From a checkpoint of a small image flow-matching model: width 256.
Rows from block 2 of a small image flow-matching model, named by matrix and row number. Rows with one number belong to one neuron. Each number is 128 + 32 x the weight over its row's rms, rounded and kept within 0 to 255. All counts start at 0.
After each neuron's rows are labels from the 100 images, of 14976 (inputs lightly noised), where the neuron reaches its highest value: "responds to" is what is common among them. Only what is clearly more common there than usual is listed. The data: telescope images of galaxies (Galaxy Zoo DECaLS).
# fc1: MLP up (model.blocks.2.mlp.fc1.weight, 1024x256), inputs 128-255
# fc2: MLP down (model.blocks.2.mlp.fc2.weight, 256x1024, transposed), outputs 128-255

fc1.378 [180 129  80 115 134 165 130 103 130 140 115 175 135 103 104  93 132 123 165 114 154 100  81 119 123 124  71 133 107 175 163  73 140 131 136 108  97 185 137 124 159 168 143 118 162  81 154 133  66 127  80 116 147 147 124  86 127 139  88 143  79 118 127 104 181  91  62 233 144 184 131 117 102 122 128 155 185  89  98 100 112 108 179 103 114  99 115 135  49 134 177  86 112  72  93 108 116 133 113 114 118 150 206 137 111  58  82 197  83 136 108 113 108 146 149 131 144 136 152 133 151 138 100 151  96 131  87  80]
fc2.378 [149 189  85 132 115 182 131 116 147 110 139  86 152 110  97 127 143  92  94 104 109 169 117 125 159 109 152 108 117 147 118 189 102 108 134 102 112  98 142 162 194 175 102  97 162  73 103 147 118 135 109 114 145 126  93 135 148 108 117 143 102 126 142  98  94 136 158  93  87 185 175 139 101 126  85 160  96 155 154 145 148 116 199 134 142  96 129 202 184 142 146 120 138 122 114 198 120 200 118 142 107 130 145 142 116 159 121 122 137 125 133 127 114 131  90 131 181 156 168 164  97  92 105 130  86 174 151 147]
responds to: spiral arms: yes

fc1.445 [173 133 144  72 118 158 108 172 125  87 131 124 167 134  97 115 184 126 115 126 115 113 143 112 129 156 115 112  96 138 155 118 119 100 120  94 124  90  43 178 168  96  63 153 187 134 151 108 153 148 146 150 157  94  95  75  84  99 163  83 112 125 100 134 141 131 138 138 129 114 106 128  57 129 112 139 195 141 130 123 131 190 168 122  97 156 131 151  70 242 137 126 155  53 186  87 132 119 166  97 115 129  95 151  92 182 136 137 145 140 118 128 177 118 112 133 125  85 156 115 149 124 151 179 105  92 152 132]
fc2.445 [147  77 171  80 169 141  94 181 129 162 196  96 114 112  94 104 128 158  73 124  64 127  90 121 244 115  61 150 162 128 116 136 126 125 161 181  78 147 118 115 182 127 154 105 138 136 144 117 165 162 132 161 145 123 106 179 141 153 107 167 126 118 144  90 110 150  97  82  89 122 124 150 116 179 111  88 162 131 150 122 108 126 210  70 131 131 121 110 156 153 183 123 123 169  93 117  94  94 102  99 151  84 103 158 198 164 103 100  96 127 106 142 126 142 105 153 122  99 126 136  81 127 104  90 155 110 164 141]
responds to: edge-on disk: no; spiral arms: yes

fc1.111 [123 145 159 132 127 134 136  97 134 119 144 138  86 189  96 100  71  89 131  55 116 141 205 155 116 126 138  88  93 152 149 151 155 117  77 141 127 170 140 170 140  80 153 122 169 127 130 109  40 102 151 136 109 155 155 116 117 121 168 137 143 173 144 112  69  47  81 150  92 138 112 134 147 110 179 107 136 127 127 114 135 139 105 107 128  90 164 185 149 118  85 116 165 106  99 141 171  92  87 166 133 110 142 117 135 129 193 135 131 100 145 201 140 108 122 135 138 168 211  98 130 116 141 147 181  88  99 115]
fc2.111 [ 90  96 171 149 113 121 159 142 112 157 144  48 147 143  94 142 121  85  81 129 143 151 168 139 120 120 148 127  48 150 153  92 156 169 155  75  74 131 163 143 126 173 103 118 150  87 140 117 102 121 122 126  76 173 127  82 151 185 113 140 118 128 171  59  61  90 109 104 113 113  79 103 118 119 112 164 189 141  97 141 123  58 170 116 165 117 113  93 113 179 152 126  63 131 136 160 157 136 136 146 101 110  59 126 111 187 148 164 205 103 122 140 159 113 149  84 120 185 163 118  93 109 110 169 131 128  77 160]
responds to: roundness: cigar-shaped

fc1.199 [ 77  83 175 183  72 168 148  98  64 149 142  77 120 134 133 152 133  61 147 117 178  90 190  99  89 143 101 114  71 163 109 164 131 113  85  86 146 123 133 157 100 194 140 144 131  72 142 104 149  58 123 108  93 176 165 165  96 132  94 112 111 178 129 202   5  65  61 126 128 155 126 177 116  73 123 124 162 131 121  87 160 174 149 111 146 141  89 128 147  92 129 160 135 158 158 137 157 163 151 163  99  88 129 127 150 129 148 171 167  83 112 147 107 140 117 142  93 154 135  96 145 104  99 121 140 141 116 112]
fc2.199 [ 56 147 184 119 183 120 142 153 125 104  97 150 199 138 128 114  88 121 122 117 138  70 120 103 148 109 145 168 150 131 148 103 140  85  74 121  73 205 142 139 130 156 144 129 110 101 104 149 113 136 165 126 162 124  85 103 142 137 185 124  94 189 122  87  97  58 105  92 179 161 147 205 114  96 145  94 124 157 127 107 137 130 112 107 161  96  85 143 166 167  54 110 113 161 163  62 114 117  60 117 173 130 131 148 168 120  66 108  97 172 149 124 126  99 143  90 137 150 161 164 128 128  82 159 114  79 142 168]
responds to: roundness: cigar-shaped; edge-on disk: yes

fc1.655 [127 148  74 160 105 128  68  97 147 122  77 193 123 141 151  98 164 109 141  98 128 133 133 140 136 129 135 125 159 134  70 111 151 123 122 211 132 156 167 112  73 121 153 137 127 182 146 104 135 158 132 136 124 153  77 106 164 135 144 137  54 110 133 120 118 172 129 108 126 127  94 125 113 176  92 119 118 140 189 174 106  88 255 135  57 150 152  91 127 127 166 171 111 149 105  86 131 159 154 161 122 127 132 101 166  82 133 126 149  75 154 152 129 102  79 192 135 151 152 144 145  87 106 121 120  71  91 207]
fc2.655 [129  90 136 115  95 134  87 136 130 135 121 186 128 171 191  96 118 172  99  85 166 139 118 117 157  86 164 104 192  94 103 141 120 115 104 165  94 111 145 106 111 135 141 128 151 161 150 147 214 172 123 134  78 157 123 135 182  63  96 144  94 109 117 116 195  79  72 139 144 178 152 197 143 151  72 131 123 101 243 187 102  97 186 162  95 119 212 120 145 151 188 124 101 161 104  91 122 112 132 108 161  95 163 128 144 139 161 140 108 109 113 108 109 155 122 177 209 106 143 115 176 128 119 144 132  93 136 128]
responds to: edge-on disk: no; bar: no

fc1.40 [ 80 117 144 132  47 145  87  77 105 129 121 107 110  44  93 106 187 158 149  85 137 136  78 104 178 130 147 172 117 152 119 140 118 145 123 123  81 111  93 149 134 146  98  88 128 141 138 126 180  98 135 148  68 103 112 155 116 109  74  56 149 148  82 137 134  98 134 192 168 107  29 160 141  76 155  91 110 128 158  93 108 100  88 119 150 156 163 187  58 125 160 116  97 112 130  87 113 106 163 138 126 111 116  90  89  61  88 128 171 200 151 107 122 230 140 143 150 166 163  56 109 164 142 124  68 118  81 130]
fc2.40 [147  62 122 105 128 123 180  59 134  80 178 173 112 149 150 151 106 186 114  93 111 136 119 139 113  91 143 193 101 122 165  97 178 115  72 173 133 113  73 160 125 159 114  74 122  99 105 143 139 132 133 134 213 125 138 164 126 120 143 111  49 109 134 162 140  76 141 107  95 114 147 128 137 146 183 104 106  86 102 137 143  69 167 151 148 133 187 155 147  99 119  41 108 141 138 119 189 101 118 127  73 138 156 182 157  79 136 178  71  38 176  97 166 136 136 126 119 149 180 114 126 137 135 151 121 208 132 154]
responds to: shape: featured or disk; edge-on disk: no; bulge size: small

fc1.481 [150 135  96 110 181 135 141  84 132 138 124 133 184  85 139 123 147 139 143 139 154 100 186 108 167 152 106 123 150 142 161  54 121 143 120 118 132 143 132  86  92  86 174  95 102  90 104 155  76 155 148 127  99 206 118 143  74 185 146 134 144  89 128 147 109 130 108 117 142 116  35 171 117 129 144  90 136 129 124 101 143 148 179 119 108 108 130 153 134 113 118 211 148 113 109  76 138 141 220 112 166 137  93  92 151 111  88 152 147  97  86 165  94  77  88 124 134 165 158 122 133 143  99 169 184 141  96 154]
fc2.481 [ 69 151 120 134 140  62 124  95 123 124 117 121 160 138  83 127 138  62 145  96 121 146 119 144 118  62 135 102 147 148  97 154 179 135 114 136 187 106 128 143 147  87 121 172 175 119 125 186 107 195 153 114 117 105 144  59 134 143 147 143 156 121  82 117 139 110 120 126 143  58 121 125 114 146 134 154 137  79  89 195 138 148 147 128 104 109  99 100 163 154 170 123 132  63 157  80 108 130 130 137 138  78 119 102 136 158 161  82 182 193  97 154 134 127 129 140 125 100 148  89  99  63 122  87 136  94 127 122]
responds to: shape: featured or disk

fc1.748 [ 89 165  82 117 140 107 182 149 189 117 206 172 115 126 121 100  92 134 134 120  82 117 177 113  83 156 124 137 151 126 122 109 135 159 127 112 186 141 135 166 155 146 133 140 118 139 151 171 153 108 201 140 123 102 122 152 170 154 103 188 146 158 128 124 158 134 174 103 181 129 173 105  95 134 103 135 131 147 123  58 145  86 158 114 181 152 133  96 129 107 100 109 134  73 143 203 141 138 108 134 152  63 135 114  99 157  91 173  51 104  92 147 122  96 139 112 158 142 144 130  89 117 163 136 152  79 104 121]
fc2.748 [155 110 200 136 111 212  74  69  94 107  98  48 142 202 153 140 153 114 129 140 151  91 137 174 103 198  94 154 145 124 100 121 122 128  51 146 142 126 140 146 110 136 186  96  99 133 119 100 131 128 145 138 157 165  86 127 107 127  94 142 110  84 169 121 149 153 143 144  85 112 173 164  83 153 100  80 143 171 171 162 159 153 130 114 107 141  85 110 137 147 165 157 139 107 125 131 144 165 179 150 107 190  82 133 120 128 148 112 160 168 152 136 128  93 159 111  95 121 176 113 139  87 102  76 119 134 170 147]
responds to: roundness: round

fc1.4 [171 106 124 143 130  88 127  96 137 113 157 130 148 180  97 184 134 185 122 162 165  55 108 160  64 128 134 119 129 132 114 137  52 155  93 138 122 132 113 161 156 164 112 135 156 127 104 127 141  93  86  91 182  76 118 116 123 140  99 114 140 169 128 107 144 127 138 107 144 153 128 158 110 106 107 200  79 144 151 106 121 118  87 111  97 169 197 171  72 158 119  94 128 102 184 105 115 143 142  72  93 158 126 145  80  94 102  92 112 120  58 123 136 145 120 110 121 140 112 131 127 151 169 159  68 124  93 116]
fc2.4 [184  92 137 121 195  97 145 142  97 131  83 145 133  79 130  93  93 161 121 121 145 136 148 175  96 152 120 140 143 127 154 116 102 114 124 122  84 126 101  86 109 135  98  90 155 136 167 172 132 124  96 151  95 152 101 100 223 216 155  82  85  85 173  95 169 106 155 134  95  86 155 199 112  74 146 170 113 160 109 100  86 165 193 121 153 140 136 140 105 131 137 105 144 113 132 134 188 172 125 162 161  86 164 109 107 124  81 171 136  64 123 122  80 125 122 112 133 111 157 161  78 122 164 133 159 138 161 163]
responds to: shape: featured or disk; edge-on disk: no; spiral arms: yes

fc1.318 [159 107  81 140 167 165  45  67 167 111  95 169 118 113 114 138 180 127  99 135 145 142 125 191 159  97 110 122 166 155 119 109 147 126 143 171 185 176 167 146  80  77 137 142 165 115 195 113 152  96 101 170  97 133  94 154 158 111 189 124 108 107 128 109 107  84 162 122 140 188 120 112 176 137 122 133  52  94 112 161 140 117 111 124  88 174 115 114 115 138  76 136 119  94  89  97 159 132 162 152 126 156 203 161  95 108 141 164 171 173  94  86 117 101  22 145 116  89 104 166  89 152 117 110 124 106  91 122]
fc2.318 [149 136 155 167 104 125 150 140 102 140 152 129 159 145 199 120  55 150 118  71 121 137 136 148 139 145 131 120 117  96 142 134 164 192 130 114 121  27 140 113  99 125 135 106  72  47 186 104  98 127 135 129 161 120 156 164 123 154  79  97 208 112 147 123 144 133 150 166 121  94 158 187 159 136 130 116 101 151 152 145 118 147 173 167 167 102  88 154 157 174 130  31 109 160  61 122  60  92 115 183 160 197 130  91 149 163 118 169  91 123 105 154  97  97 170 159 162 160 104 156 130 130 129 104 111 124 162 177]
responds to: edge-on disk: no; spiral arms: yes

fc1.578 [133 165 156 149 103 132 141 137 135 109  88 143 136 159 114 110 158  95 155 122 145 146 131 158 154 121 197 124 120 122 121 159  95 161  78 117 116 206 126 130 110 131 124  84 117 229 155  76 109  92  97 138 117 109 135 147 151  98 167 127 231 118 148 156  65 104 113 160 126 130 169 120 121  86 121 140 137 101 192 157 142 167 132 139 174 104 168 172 104 120  86 115  87 149 108  95 146  82  91 146 115 142 142 144 102 142 106  79 176  90 159 121 152  56  99 115 144 129 119 135 174 176 154 146 108 114 130 103]
fc2.578 [168 200 102 106 157 117 122 156 138 131  83 151 163 140 191  92 123 147 177 145 164 142 116 115  83 105 129 191 175 112  65 118 147 100  60 151 134 162  93  87 138 128 131 100  84 144 112 161 128 123 177 146 218 129  98 139  64 177 149 129 170 108 144  86  83 136 108  82 148 146  63 161 120 112 155 137 119  82 146 116 100 144 154 110 134  89 148 142  86 134 138 213 163 145 113 123  96 110 119 118 106 154 100 134 151 176 126 142 105  79 132 127 127  82 129 111  87 181 116 151 136  58  83 142 135 157 113 141]
responds to: roundness: cigar-shaped

fc1.652 [107 120 125 134 149 180 179 110 116 192 140 116 162 173 208 107 128 189 114 154 163 135 144 178 101 129 196 139  82 145 159  22 127 143 154  98  92 163 149 150 162 198 123 143 123 119  67  90 171 114 152 111 120 171 135  60 130 117 193 151 115 199 110  99 109 142 185 160 115 147 152 167 136 119 119 183 140 142 145 147 154 133 100 105 143 147 150 169 138 136 170 110 190 159 124 139 105  72 151  88 146 135 138 123 141 178 172 106 168 154 163 118 127 110 141 162  39 134 159 123 100 104 123 134 133 140 130 130]
fc2.652 [123  99 147 158 107  87 171 175  81  62 132 186 123  82  82 141 116  95 112 169 113  67  64 141 151  96 101  99 121 120 125 160  75 138  94 155  86 123 173 153 127 123 122 133 143  99 163 175 168  89 103 122 152 112 109 132  95  99 147  79 102  81 118 165 149  83 131 133 217  64 117  86  82 211 104 120 124 132  79 121  81 139 124 125 200  65  85 148 150 112 116 129 107 153 134  56 146  99 133 154 139 151 142  85 127 103 129 118  68 188 138 210 162 103 149 125 169 141 114 201  87 165  89 116 112 122 117 139]
responds to: roundness: cigar-shaped; edge-on disk: yes

fc1.335 [ 96 140 143  95 156 161 110 182 123 130 115 141 105 155 143 125 195 116 157 138  99 145 117 132  80 161 144 106 170 131 151  89  90 132 131 149 147 143  75  89 123 147 126 131 140 131 159 132  75 129 111 149  82  88 123  75 146  83 163  97 118  92 134 124 155 136 178 137  76 133 128 115 115 150 174  93 123 143 145 174 159 102 136 160 167 140 184 122 127 142  64  82 118 118  97 124 113  75 144 123 142  87 131 152 126 132  77 117 166 157 153  97 142 133  93 109 132 191  80  65 134 199 157 153 139 110 124  80]
fc2.335 [171 133  90  71 127 163  83 135  65 144 143  89 132 153  95 168 115  84 130 206  91 146 141 117 157  99  88 128 157 126 152 190 150 204 160 109 128 145 138 162 112 124  80 142 164  79 173 194 110  90 100 157 126 120  85 166 108  99 114  89  80 140 128 209  69 168 144 137 106  89 123 179 143 143 160 131 168 189 101  75 170 102 148 177 124 159 164 134 115  73 117 138  83 151 149  94 131  74 185 121  78 151 107 168  86  87 154 148 144 144 108 134 192  90 104 170 144 137 150 122 156 115 118  80 141 145 152 127]
responds to: edge-on disk: no; shape: featured or disk; spiral arms: yes

fc1.131 [143 111 111 155 139  86 110 113 110 125 153 156 118 172 133 133 136 128 101 149 121 127 166 132 157  58 105 121 182 165 115 113  72 161 159 149 152  99  48 162 153 125 119 147 120 171 132  98 135 185 140  97 165 156  63 130 124 106 162 138 143 147 178 141 154 130  93  99 217 116 111 124 116 156 144  95  69 116 113 141  86 163 110  85 135 186 210  95  91 147 101 143 156  57 115 141 137 164 138 100 116 157  54 102 116 127 145 132 136 138  19 103 104 131  93 143  94 171 134 121 172 131 148 139 139 130  80 131]
fc2.131 [122 147 111 132 150 141 104  70 125  94 114  94 135  65 105 174 154 127  73 152 124 122 118 113 101 150  99 139 162 160 119 133 117 137 190 161  95 174 185 111  69 159 125 166  34 106 106 110 146 176 147  98 136 187  89 110 146 176 111 161 156 111 116 124 120 130 135  91 125  91 115  70  91 152  88 122 132 158 144 108 142 110 124 112  79 184 108 156 105 150 153 125 131 169  94 164 186 161 117 124 217 146  99 129 120 124 107 140 145  95 163 150 154  86  79  64 124 174 142 137 144 172 117 134  86 129 107 168]
responds to: spiral arms: yes

fc1.156 [ 70 133  95 116 111 181 184 165 108 110  95 119 142 148 159 182 111 133 126 156 142 125 121 150 141 127 179 137 131 110  85 127 151 206 154 108 131 155 148 138 147 102 107 159 117 133 141 133  99 122 106 164 141 130 127 121 116  98 105 127 139 153 100 150  70 100  81 145 158 135 154 112 122 129 101 147 121 169 167 174 145 129 156 101  78 149 139 148  64  57 183 139 148 107 132 126 153  78 107 177 173  87 103 183 160 147 144 127 149 180  92 121 113 157 184 115 117 108 149 166 153 152 151 150 119 180 115 112]
fc2.156 [114  48 142 153 138 162 161  88 119 156 145 107  91 119  88 137  93 128 119 108 142 115 117  97 150 166 155  82 116 216 195  92  78 172 126 128 125  91 144 167 165 157 176  93 146 100  91 141 182 109 102 105  79 192 156  93 133  86 155  88 115 144 119 124 138 137 137 221 119  64  96  73 107 194 117  96 107 108  63 102 129 133 148 164 154 192  80  94  99 123 105  52 101  90 193 146 133 136 112 157  74 136 106 118 160 136 128 145 170 104 127 117 138 137 129  89 150 125 110 109  99 141  94 151 143 108  43 174]
responds to: roundness: cigar-shaped

fc1.404 [ 91 125 125  82  76 149 134 103 104  83 165 152 126 121 145 105  63 147 198 138  68  97 149 121 115 128 146 127  95 118 163 182 206 126 132 132 141 156 141 136 155 107 168 154  67 152 130  61 120 131 161 212  94 136 141 127  96 149  86 213 125 120 138 116 156 126 136 125 141 144  56 153 167  99 109 138 121 153 123 151  79 137 133 106 148  84 128  85  83 161 137  97 110  68 142 114 104 110  91  98 145 110 144 121 130 115 106 161  68 131 147  70 138  85 102  84  98 139 141  97 113 151 158 133  98 127  81 121]
fc2.404 [138  76 131 162 160 163 122 131 113 124 168  73 115 129  94 126 163  60 119 149 141 138 153 141 142 124 106 115 119 109 110 138 121  89 111 146  96 104 134  87 106  87  92  62 204 104 145 177 132 117 128 111 134 120 154 126 163  97 139  91 148  66 109 132 113 149  75 185 108 132 145 175 135 147  84 125 104 135 146  99 118 125 120 151 120 169  91 136 151 135 145 142 116 112 159  75 158 105 156 108 173  99 135 189 150 184 126 158  84 127  80 113  71 136 200 130 159 121 140 139 131 152  95 124 211 120  95 124]
responds to: roundness: cigar-shaped; edge-on disk: yes

fc1.278 [178 133  45  78  97 148 120  82 141 132 108 147  79 158 124 147 125 159 124  45 115 106  93 168 145 146 122 144 124 140 195 154 107 131  85 110  89 133 135 119 129 158  64 138 179 145 159 149  82 103  86  95  87 135 110 124 147 123  99 106  70 110 113 171 160  40 153 181 140  79  48 186 157 104 127 110 140 117 157 132  83 123 140 169 123 149 105  78  74 114 150 141  72 161 143 132  94 163 135 144 122  73 116  61 113 135  97  92 163 132  98 124  97 166 115 103 124 102  85 124 181 152 102 133 147 140  63  88]
fc2.278 [152 114 123 100 105 196 150 152 129 141 135 129 144 153 149 104  82 142 148 134 117 173 100 134 112 127 140 134 141  76 162 138 135  92 129 126 111 165 126  85 159 161 128 134  99 135 134 115 138 132 112 146 153 127 134 115 188 123  95 150 103 179 167 145 132 155 126 170 125 112 137 189 184 132 114 151 155 168 161  85 142  97 137 102 104 130 181 123 211 152 167 101  99  77 139 161 119 154  95 177 109  88 209 160 114 114 112  93 175 123 128  91 103  90 147 115 163 166 158 133 106 125 141  97 112 161 181 131]
responds to: shape: featured or disk; edge-on disk: no; spiral arms: yes

fc1.562 [111  94 137  95  79  59 108 114 122 160 101  91 124 155 114  71 137 118 109 192 145  78 186 100 144  90 118  72  56 104 126  94 127  77 141 119 135 146 146 131 157 117  75 119 123  54 123  55  86  29 122 116 143  98 152 132 129 125 138 144  74 141 131 153  99 172 146 197 140 163  73 123  41  52 130 136 123 138 175 177 122 156 149 127 132  90 129 135 137 149 130 122  89 145 134  99 140  96 146 140 136 136 141 146 131 130 106 116 105 163 151  82 157 116 147  96  94 101  66 172 117 111 104 134 182 154  88 162]
fc2.562 [146 137  91 209 104 133 124 173 141  97  86 102 131 144 124 173 125 113 104 131 163 121 123 189 126 179 137  89 181 149 184 132 124 177 141 118 137 158 151 133 132  89 120 134 144 166  82 177 144  90 135 131  93 127  21 173 124  87 137 118  97 103  89 107 142 135 163  89 116 108 102 123 128 151 135 168 119 126 146 108 105 148 122 102 166 122 104  96 170  86 142  74  87 112 154 107 112  93 113 124 130  98 147 123 137 108  73  73  70 186 158 185  97 124 102 133 144 163 155 106  91 108 107 141 102 116 168  79]
responds to: roundness: cigar-shaped

fc1.462 [128 198 147 137 161 115 116 144 113 164 130  87 128 110 162 104 177 123 139 130 160  97  87 121  78 167 148 135 102 104 137 210 170 116 133 174 197 139 168 156 124 101 177 177  90 172 190 114 128  94 107  93  74 102 142 132 119 135  97  41 165 154 112 192 124 115 157  84 115 156  68 140  91 130  97 102  89 113 120 165 136 130  72 166 108 140 157 153 129 109 138 119 149 150 167 129  86  47 162 127 187  94 147 166 120  87 182 101 142 140 164 126 101  95 134 106 165 183 104 126 116 173 121 155 130  43 100 121]
fc2.462 [102  73 152 133 124 116 202 106 163 106 103 134 142 174 122 119 139 103 134 109 117 126 163 145 140 123 184 119 173  89 166  96  61 153 103 119 164 182 168 105 109 170 137 153 173 101  72 157 168 129 155 136 115 157 116 124 181 129 142 109 122  89 136 137 117 112  94 129  96 162 145 154 137  96  99  54  94 109  17 116 112 137 116 159 114 120 132 139 155 144 136  69  97 156 115 129 131 151 138  84 160 151 196 148 141 148 127 166 133  85 125 102 150  97 151 125  48  92 120 105 110 142 111 106 184 169 104  70]
responds to: spiral arms: yes

fc1.351 [167 121  65 162  76 101 143 132 185 191  98 129 137 105 112  66 185 131 117 158 140 131 158 163 134 168  91 140 128 141  91 156 114  91 103 152  76 102 135 134  75 137 193 177 102 149 131 148  89  66 143 119 179  78 198 151 150 144 108  47 119 137 105 146 114 114  99 148 181 112 108 157 138 132 127 161  88  92 127 178 122 131 100 118 117 127 128 106 100 107 119 141  86 113  69  94 102 118 129 131  98  89 161  65 113 140 119 161  42 110 133 116 161 128  64 130 114 137 138 116 179 145 101 121 158 132 111  95]
fc2.351 [108 121 144 146 131 172 143 121 130 150 117  77 163 112 150  73 166 114 132 109 175 103 131 116 153 161 146 136 215  83 148 105 116 106 176 187 164  94 104 157 103  47 214 138 133 148 116 156 141 164 150  97 109 158  95 141 138  83  95 114 101 140  73 129  79 129 142 132 140 156  86 142  87 155 129 102 102 131 110 125 163 174  99  95 150 156  87 155 157 129 121 150  76  75 137 125 165 174  76 125  63  98  86 147 121 135 210 178  66  74 159 185 150 142 153 151 106 118  72 183 108  99 136 156  98 176 123  82]
responds to: spiral arms: yes

fc1.53 [206 188 106 142 112 146  85 110 142 106 129 159 134 126 129  80 137  87  92 145 131 127 115 149 155 143 130 130 161 139 114 155 148 164 144 151 155 159  82 136 141 128 187 134 136 149 146 153 129 103 100 147 190 137 165 118 134  95 158 154 107 181 126 119 202 142 155 131 213 165 184 155 148 173 123  98 137  84  45 188 165 188 115 100 122 183  74 121 142  70 118 104 117 163 148  95 155 151 121 153 139 147 134 151  99 103 124 158 125 166 126 110 150 216 115 200 140 123  98 146 122 120 155  76 133  89 171 102]
fc2.53 [ 52  56 118  89 156 158 136 151 121  94 136 101 169  85 130 136 193 108 124 122 176  97 168 121 148 136 127 155  93 144 144 130 105 110 137  66  76 154 109 154 123  85 119 183 131 122 119 140 131 141 111  81 126 169 172 124 122 134 145  76 150 154  84  86 138 144 152 124 140 128 106 121  71 159  31 202 166 122 143  88 141  74 140 130 161 123 105 125 122 161 176 134 105 136 137 121 178 136 144 123 128 150 171 104 149  79 136 140 149  56 172 140 113 101 164  81 128 161 137 169 117 146  96 206 121 119 100 164]
responds to: spiral arms: yes

fc1.749 [173 161 143 181 158 117 156  14 111 114 153 152 117 149 117  96 153 160 104 136 172 134 138 135 132  78 136  90  94 175 148 129 127 100 145 121  99 104 121 169 156 112 123 150 147 138 123  79 100 166 147 128 164  98 119 118 133 160  98 126  81 163 165 145 230 152  74 112 103 122 155 140 182 146 192  54  68 117 115  99  73 121 131  82  55 149 104  84 173  89 104 104 123  88  68 110 117 154 145 108 141 129 141 154  80 187  93 120 121 140 128 125  73 138  78 151 126 129 157 140  80  45 102  86 102  91 126 131]
fc2.749 [121  80 130 122 130 144 143 192 140 105 134 139 142 136 137 135 124 106 158 112  97 164 138  93 155 157  84 181 190 136 179 127 134 119 120  95 190 107 137 141  98 110 137  97 101 112 140 177 126  88 118 155  97 167 146 110  96 162 141 114 142 109  61  78  65 145 179 122 137  93  98 148  68 140 111 203 154 185 135 162 117 125 182 148 143 140 158 152 144 140  67 121 164 146 164 121 166 123 180 182 150 127 105 105 131  62 169 142 201 124 162  84 182 140 145  69 155 116  86 157 169 158  94 174 166  75  92 104]
responds to: edge-on disk: no; spiral arms: yes

fc1.662 [156  77 120 134  71 148 131  93  96  81 127 143 167 122 101  51  92 130 174 143 133 120 112 173 102 103 135  44  99 170 219 103 100 107 129 169 121 182 125 113 174 117 165 119 134 205 100 138 146 114 166 105  99 100 138 144 144  97 107 168 116 146 149 199  90 106 175 109 118 140  60 170 171  81 115 126 109 143 116 192  91 110 172 112 127 116 110 131 109 152 125 141 153 178 160 122 124 134 102 115 142 151 100 123 187 102 159 150 139  98 113 135 160 141 114 169 125 132 166 177 134  22 117 128 118  98  43 123]
fc2.662 [ 96  76 151 194 118 138 101 103  87 104 160 112 122 117 122 165 121  75 149 125 103 141  95 176 142 120 130  88 116 144 190 128 140 150 186 204 158  85 144  95 110  98 125  48 130 145 134 117 148 132  89 164  83 161  89 139 140 207 152 102 150 107 182 145 152 110 114 134  98 109 118 130 121 138  76 145 108 160 154 163 135  90 146 156 115 104 103 171  96 119 136 130  96 167  74 146 117 123  93 118  90 116 112 147 178 154 163 115 106 104 131 156 188 157  85  90 119 104 101 168 216 149 141  67 109 141 124 112]
responds to: edge-on disk: no; bar: no

fc1.649 [163  75  86 155 118 167 108  68 108 129 166 110 119 132 108 150 110 111 155  95 105 164 143 167 132 115  89 111 123 175 105 154 184 164 168 125 117 122 171 164 169  89 197  85  63 101 102 103 132 113 156  71  64 129  94 116 126  68 130  77 163 120 144 127 117  98 136 125 133 112  88 144  84 126 190 139 143 139 135 145 140  93 127 152  47 102  49  86 148 151  49 126  62 119 117 128 162 148 141 146 112 101 120 111 105 111 159  92 131 132  75 128 169 178 125 116 108 112  77 136  96 149 130 105  94 132 142  68]
fc2.649 [108 157 158 100 118 118 142 119 132 136 135 125 116  96 121 105 130 123  77 112 192 122 100  64 108 117 169 124 107  82 147  99 100 105  74 141 106 132  90 126  75 204  53 151 188 129 167 154  79 144  97 165 239  99 178 160 113 140 152 125  81 116 103 148 135 150 118 139 123 138 132  89 142 149  36 122  99 111 110 131 125 126  73  87 199 185 161 163 124  75 160  94 153  81 166 108  85 107  94 117 177 125 117 131 134 145 107 163 108 143 132 138  58 113 124 115 158 133 161  95 168  90 150 144 157 113 145 203]
responds to: spiral arms: yes

fc1.467 [146 147 102 178 151 169 144 162 151 177  79 171 104 167 107 126 130 168 162 103 175  63 140 133 129 137 171 102 100 133 185 168 196 194 104  85 135 132 177 157 115 110  95 135 142 134 127  93  95 100  99 139 102  95 181 116 130 129 144  58 128 125  99  69 158 146  90 164 197 104 135 112 132 103 109  91 114 109  74 127  91  92 136 135  91 160 214 166  99 110 145 101  85 169 159 103 114 128  91 120  76 129 127 101  94 106 116 170 115  99  94 120 131 129 116 140 164  99  96 126 111 135 129 146 114 161  79 146]
fc2.467 [135 139 125 111 110 177 111  83 111 132 126 133 157 137 130 118 122 117  67 148 151 152 134  62 126 143 155 108 107 106 120  92 108 105 104 167 138  91 161 172 140 133 100 181 132 187 137 150 151 118 168 134 168 151  79 140 158 124  23 137 133 170 138 120 154  96 142 145  60 153 163 140 138 150  72 117 139 128  97  91 113  89 138 171 128 107  90  99 195 146 138 147 136 138 128 156 102 136 138 121 202 137 154 171 149 136 157  38 125 140 124 147 103  86  95 166 170 121 175 103  82 141 106 151 113 173 146  42]
responds to: edge-on disk: no; bar: no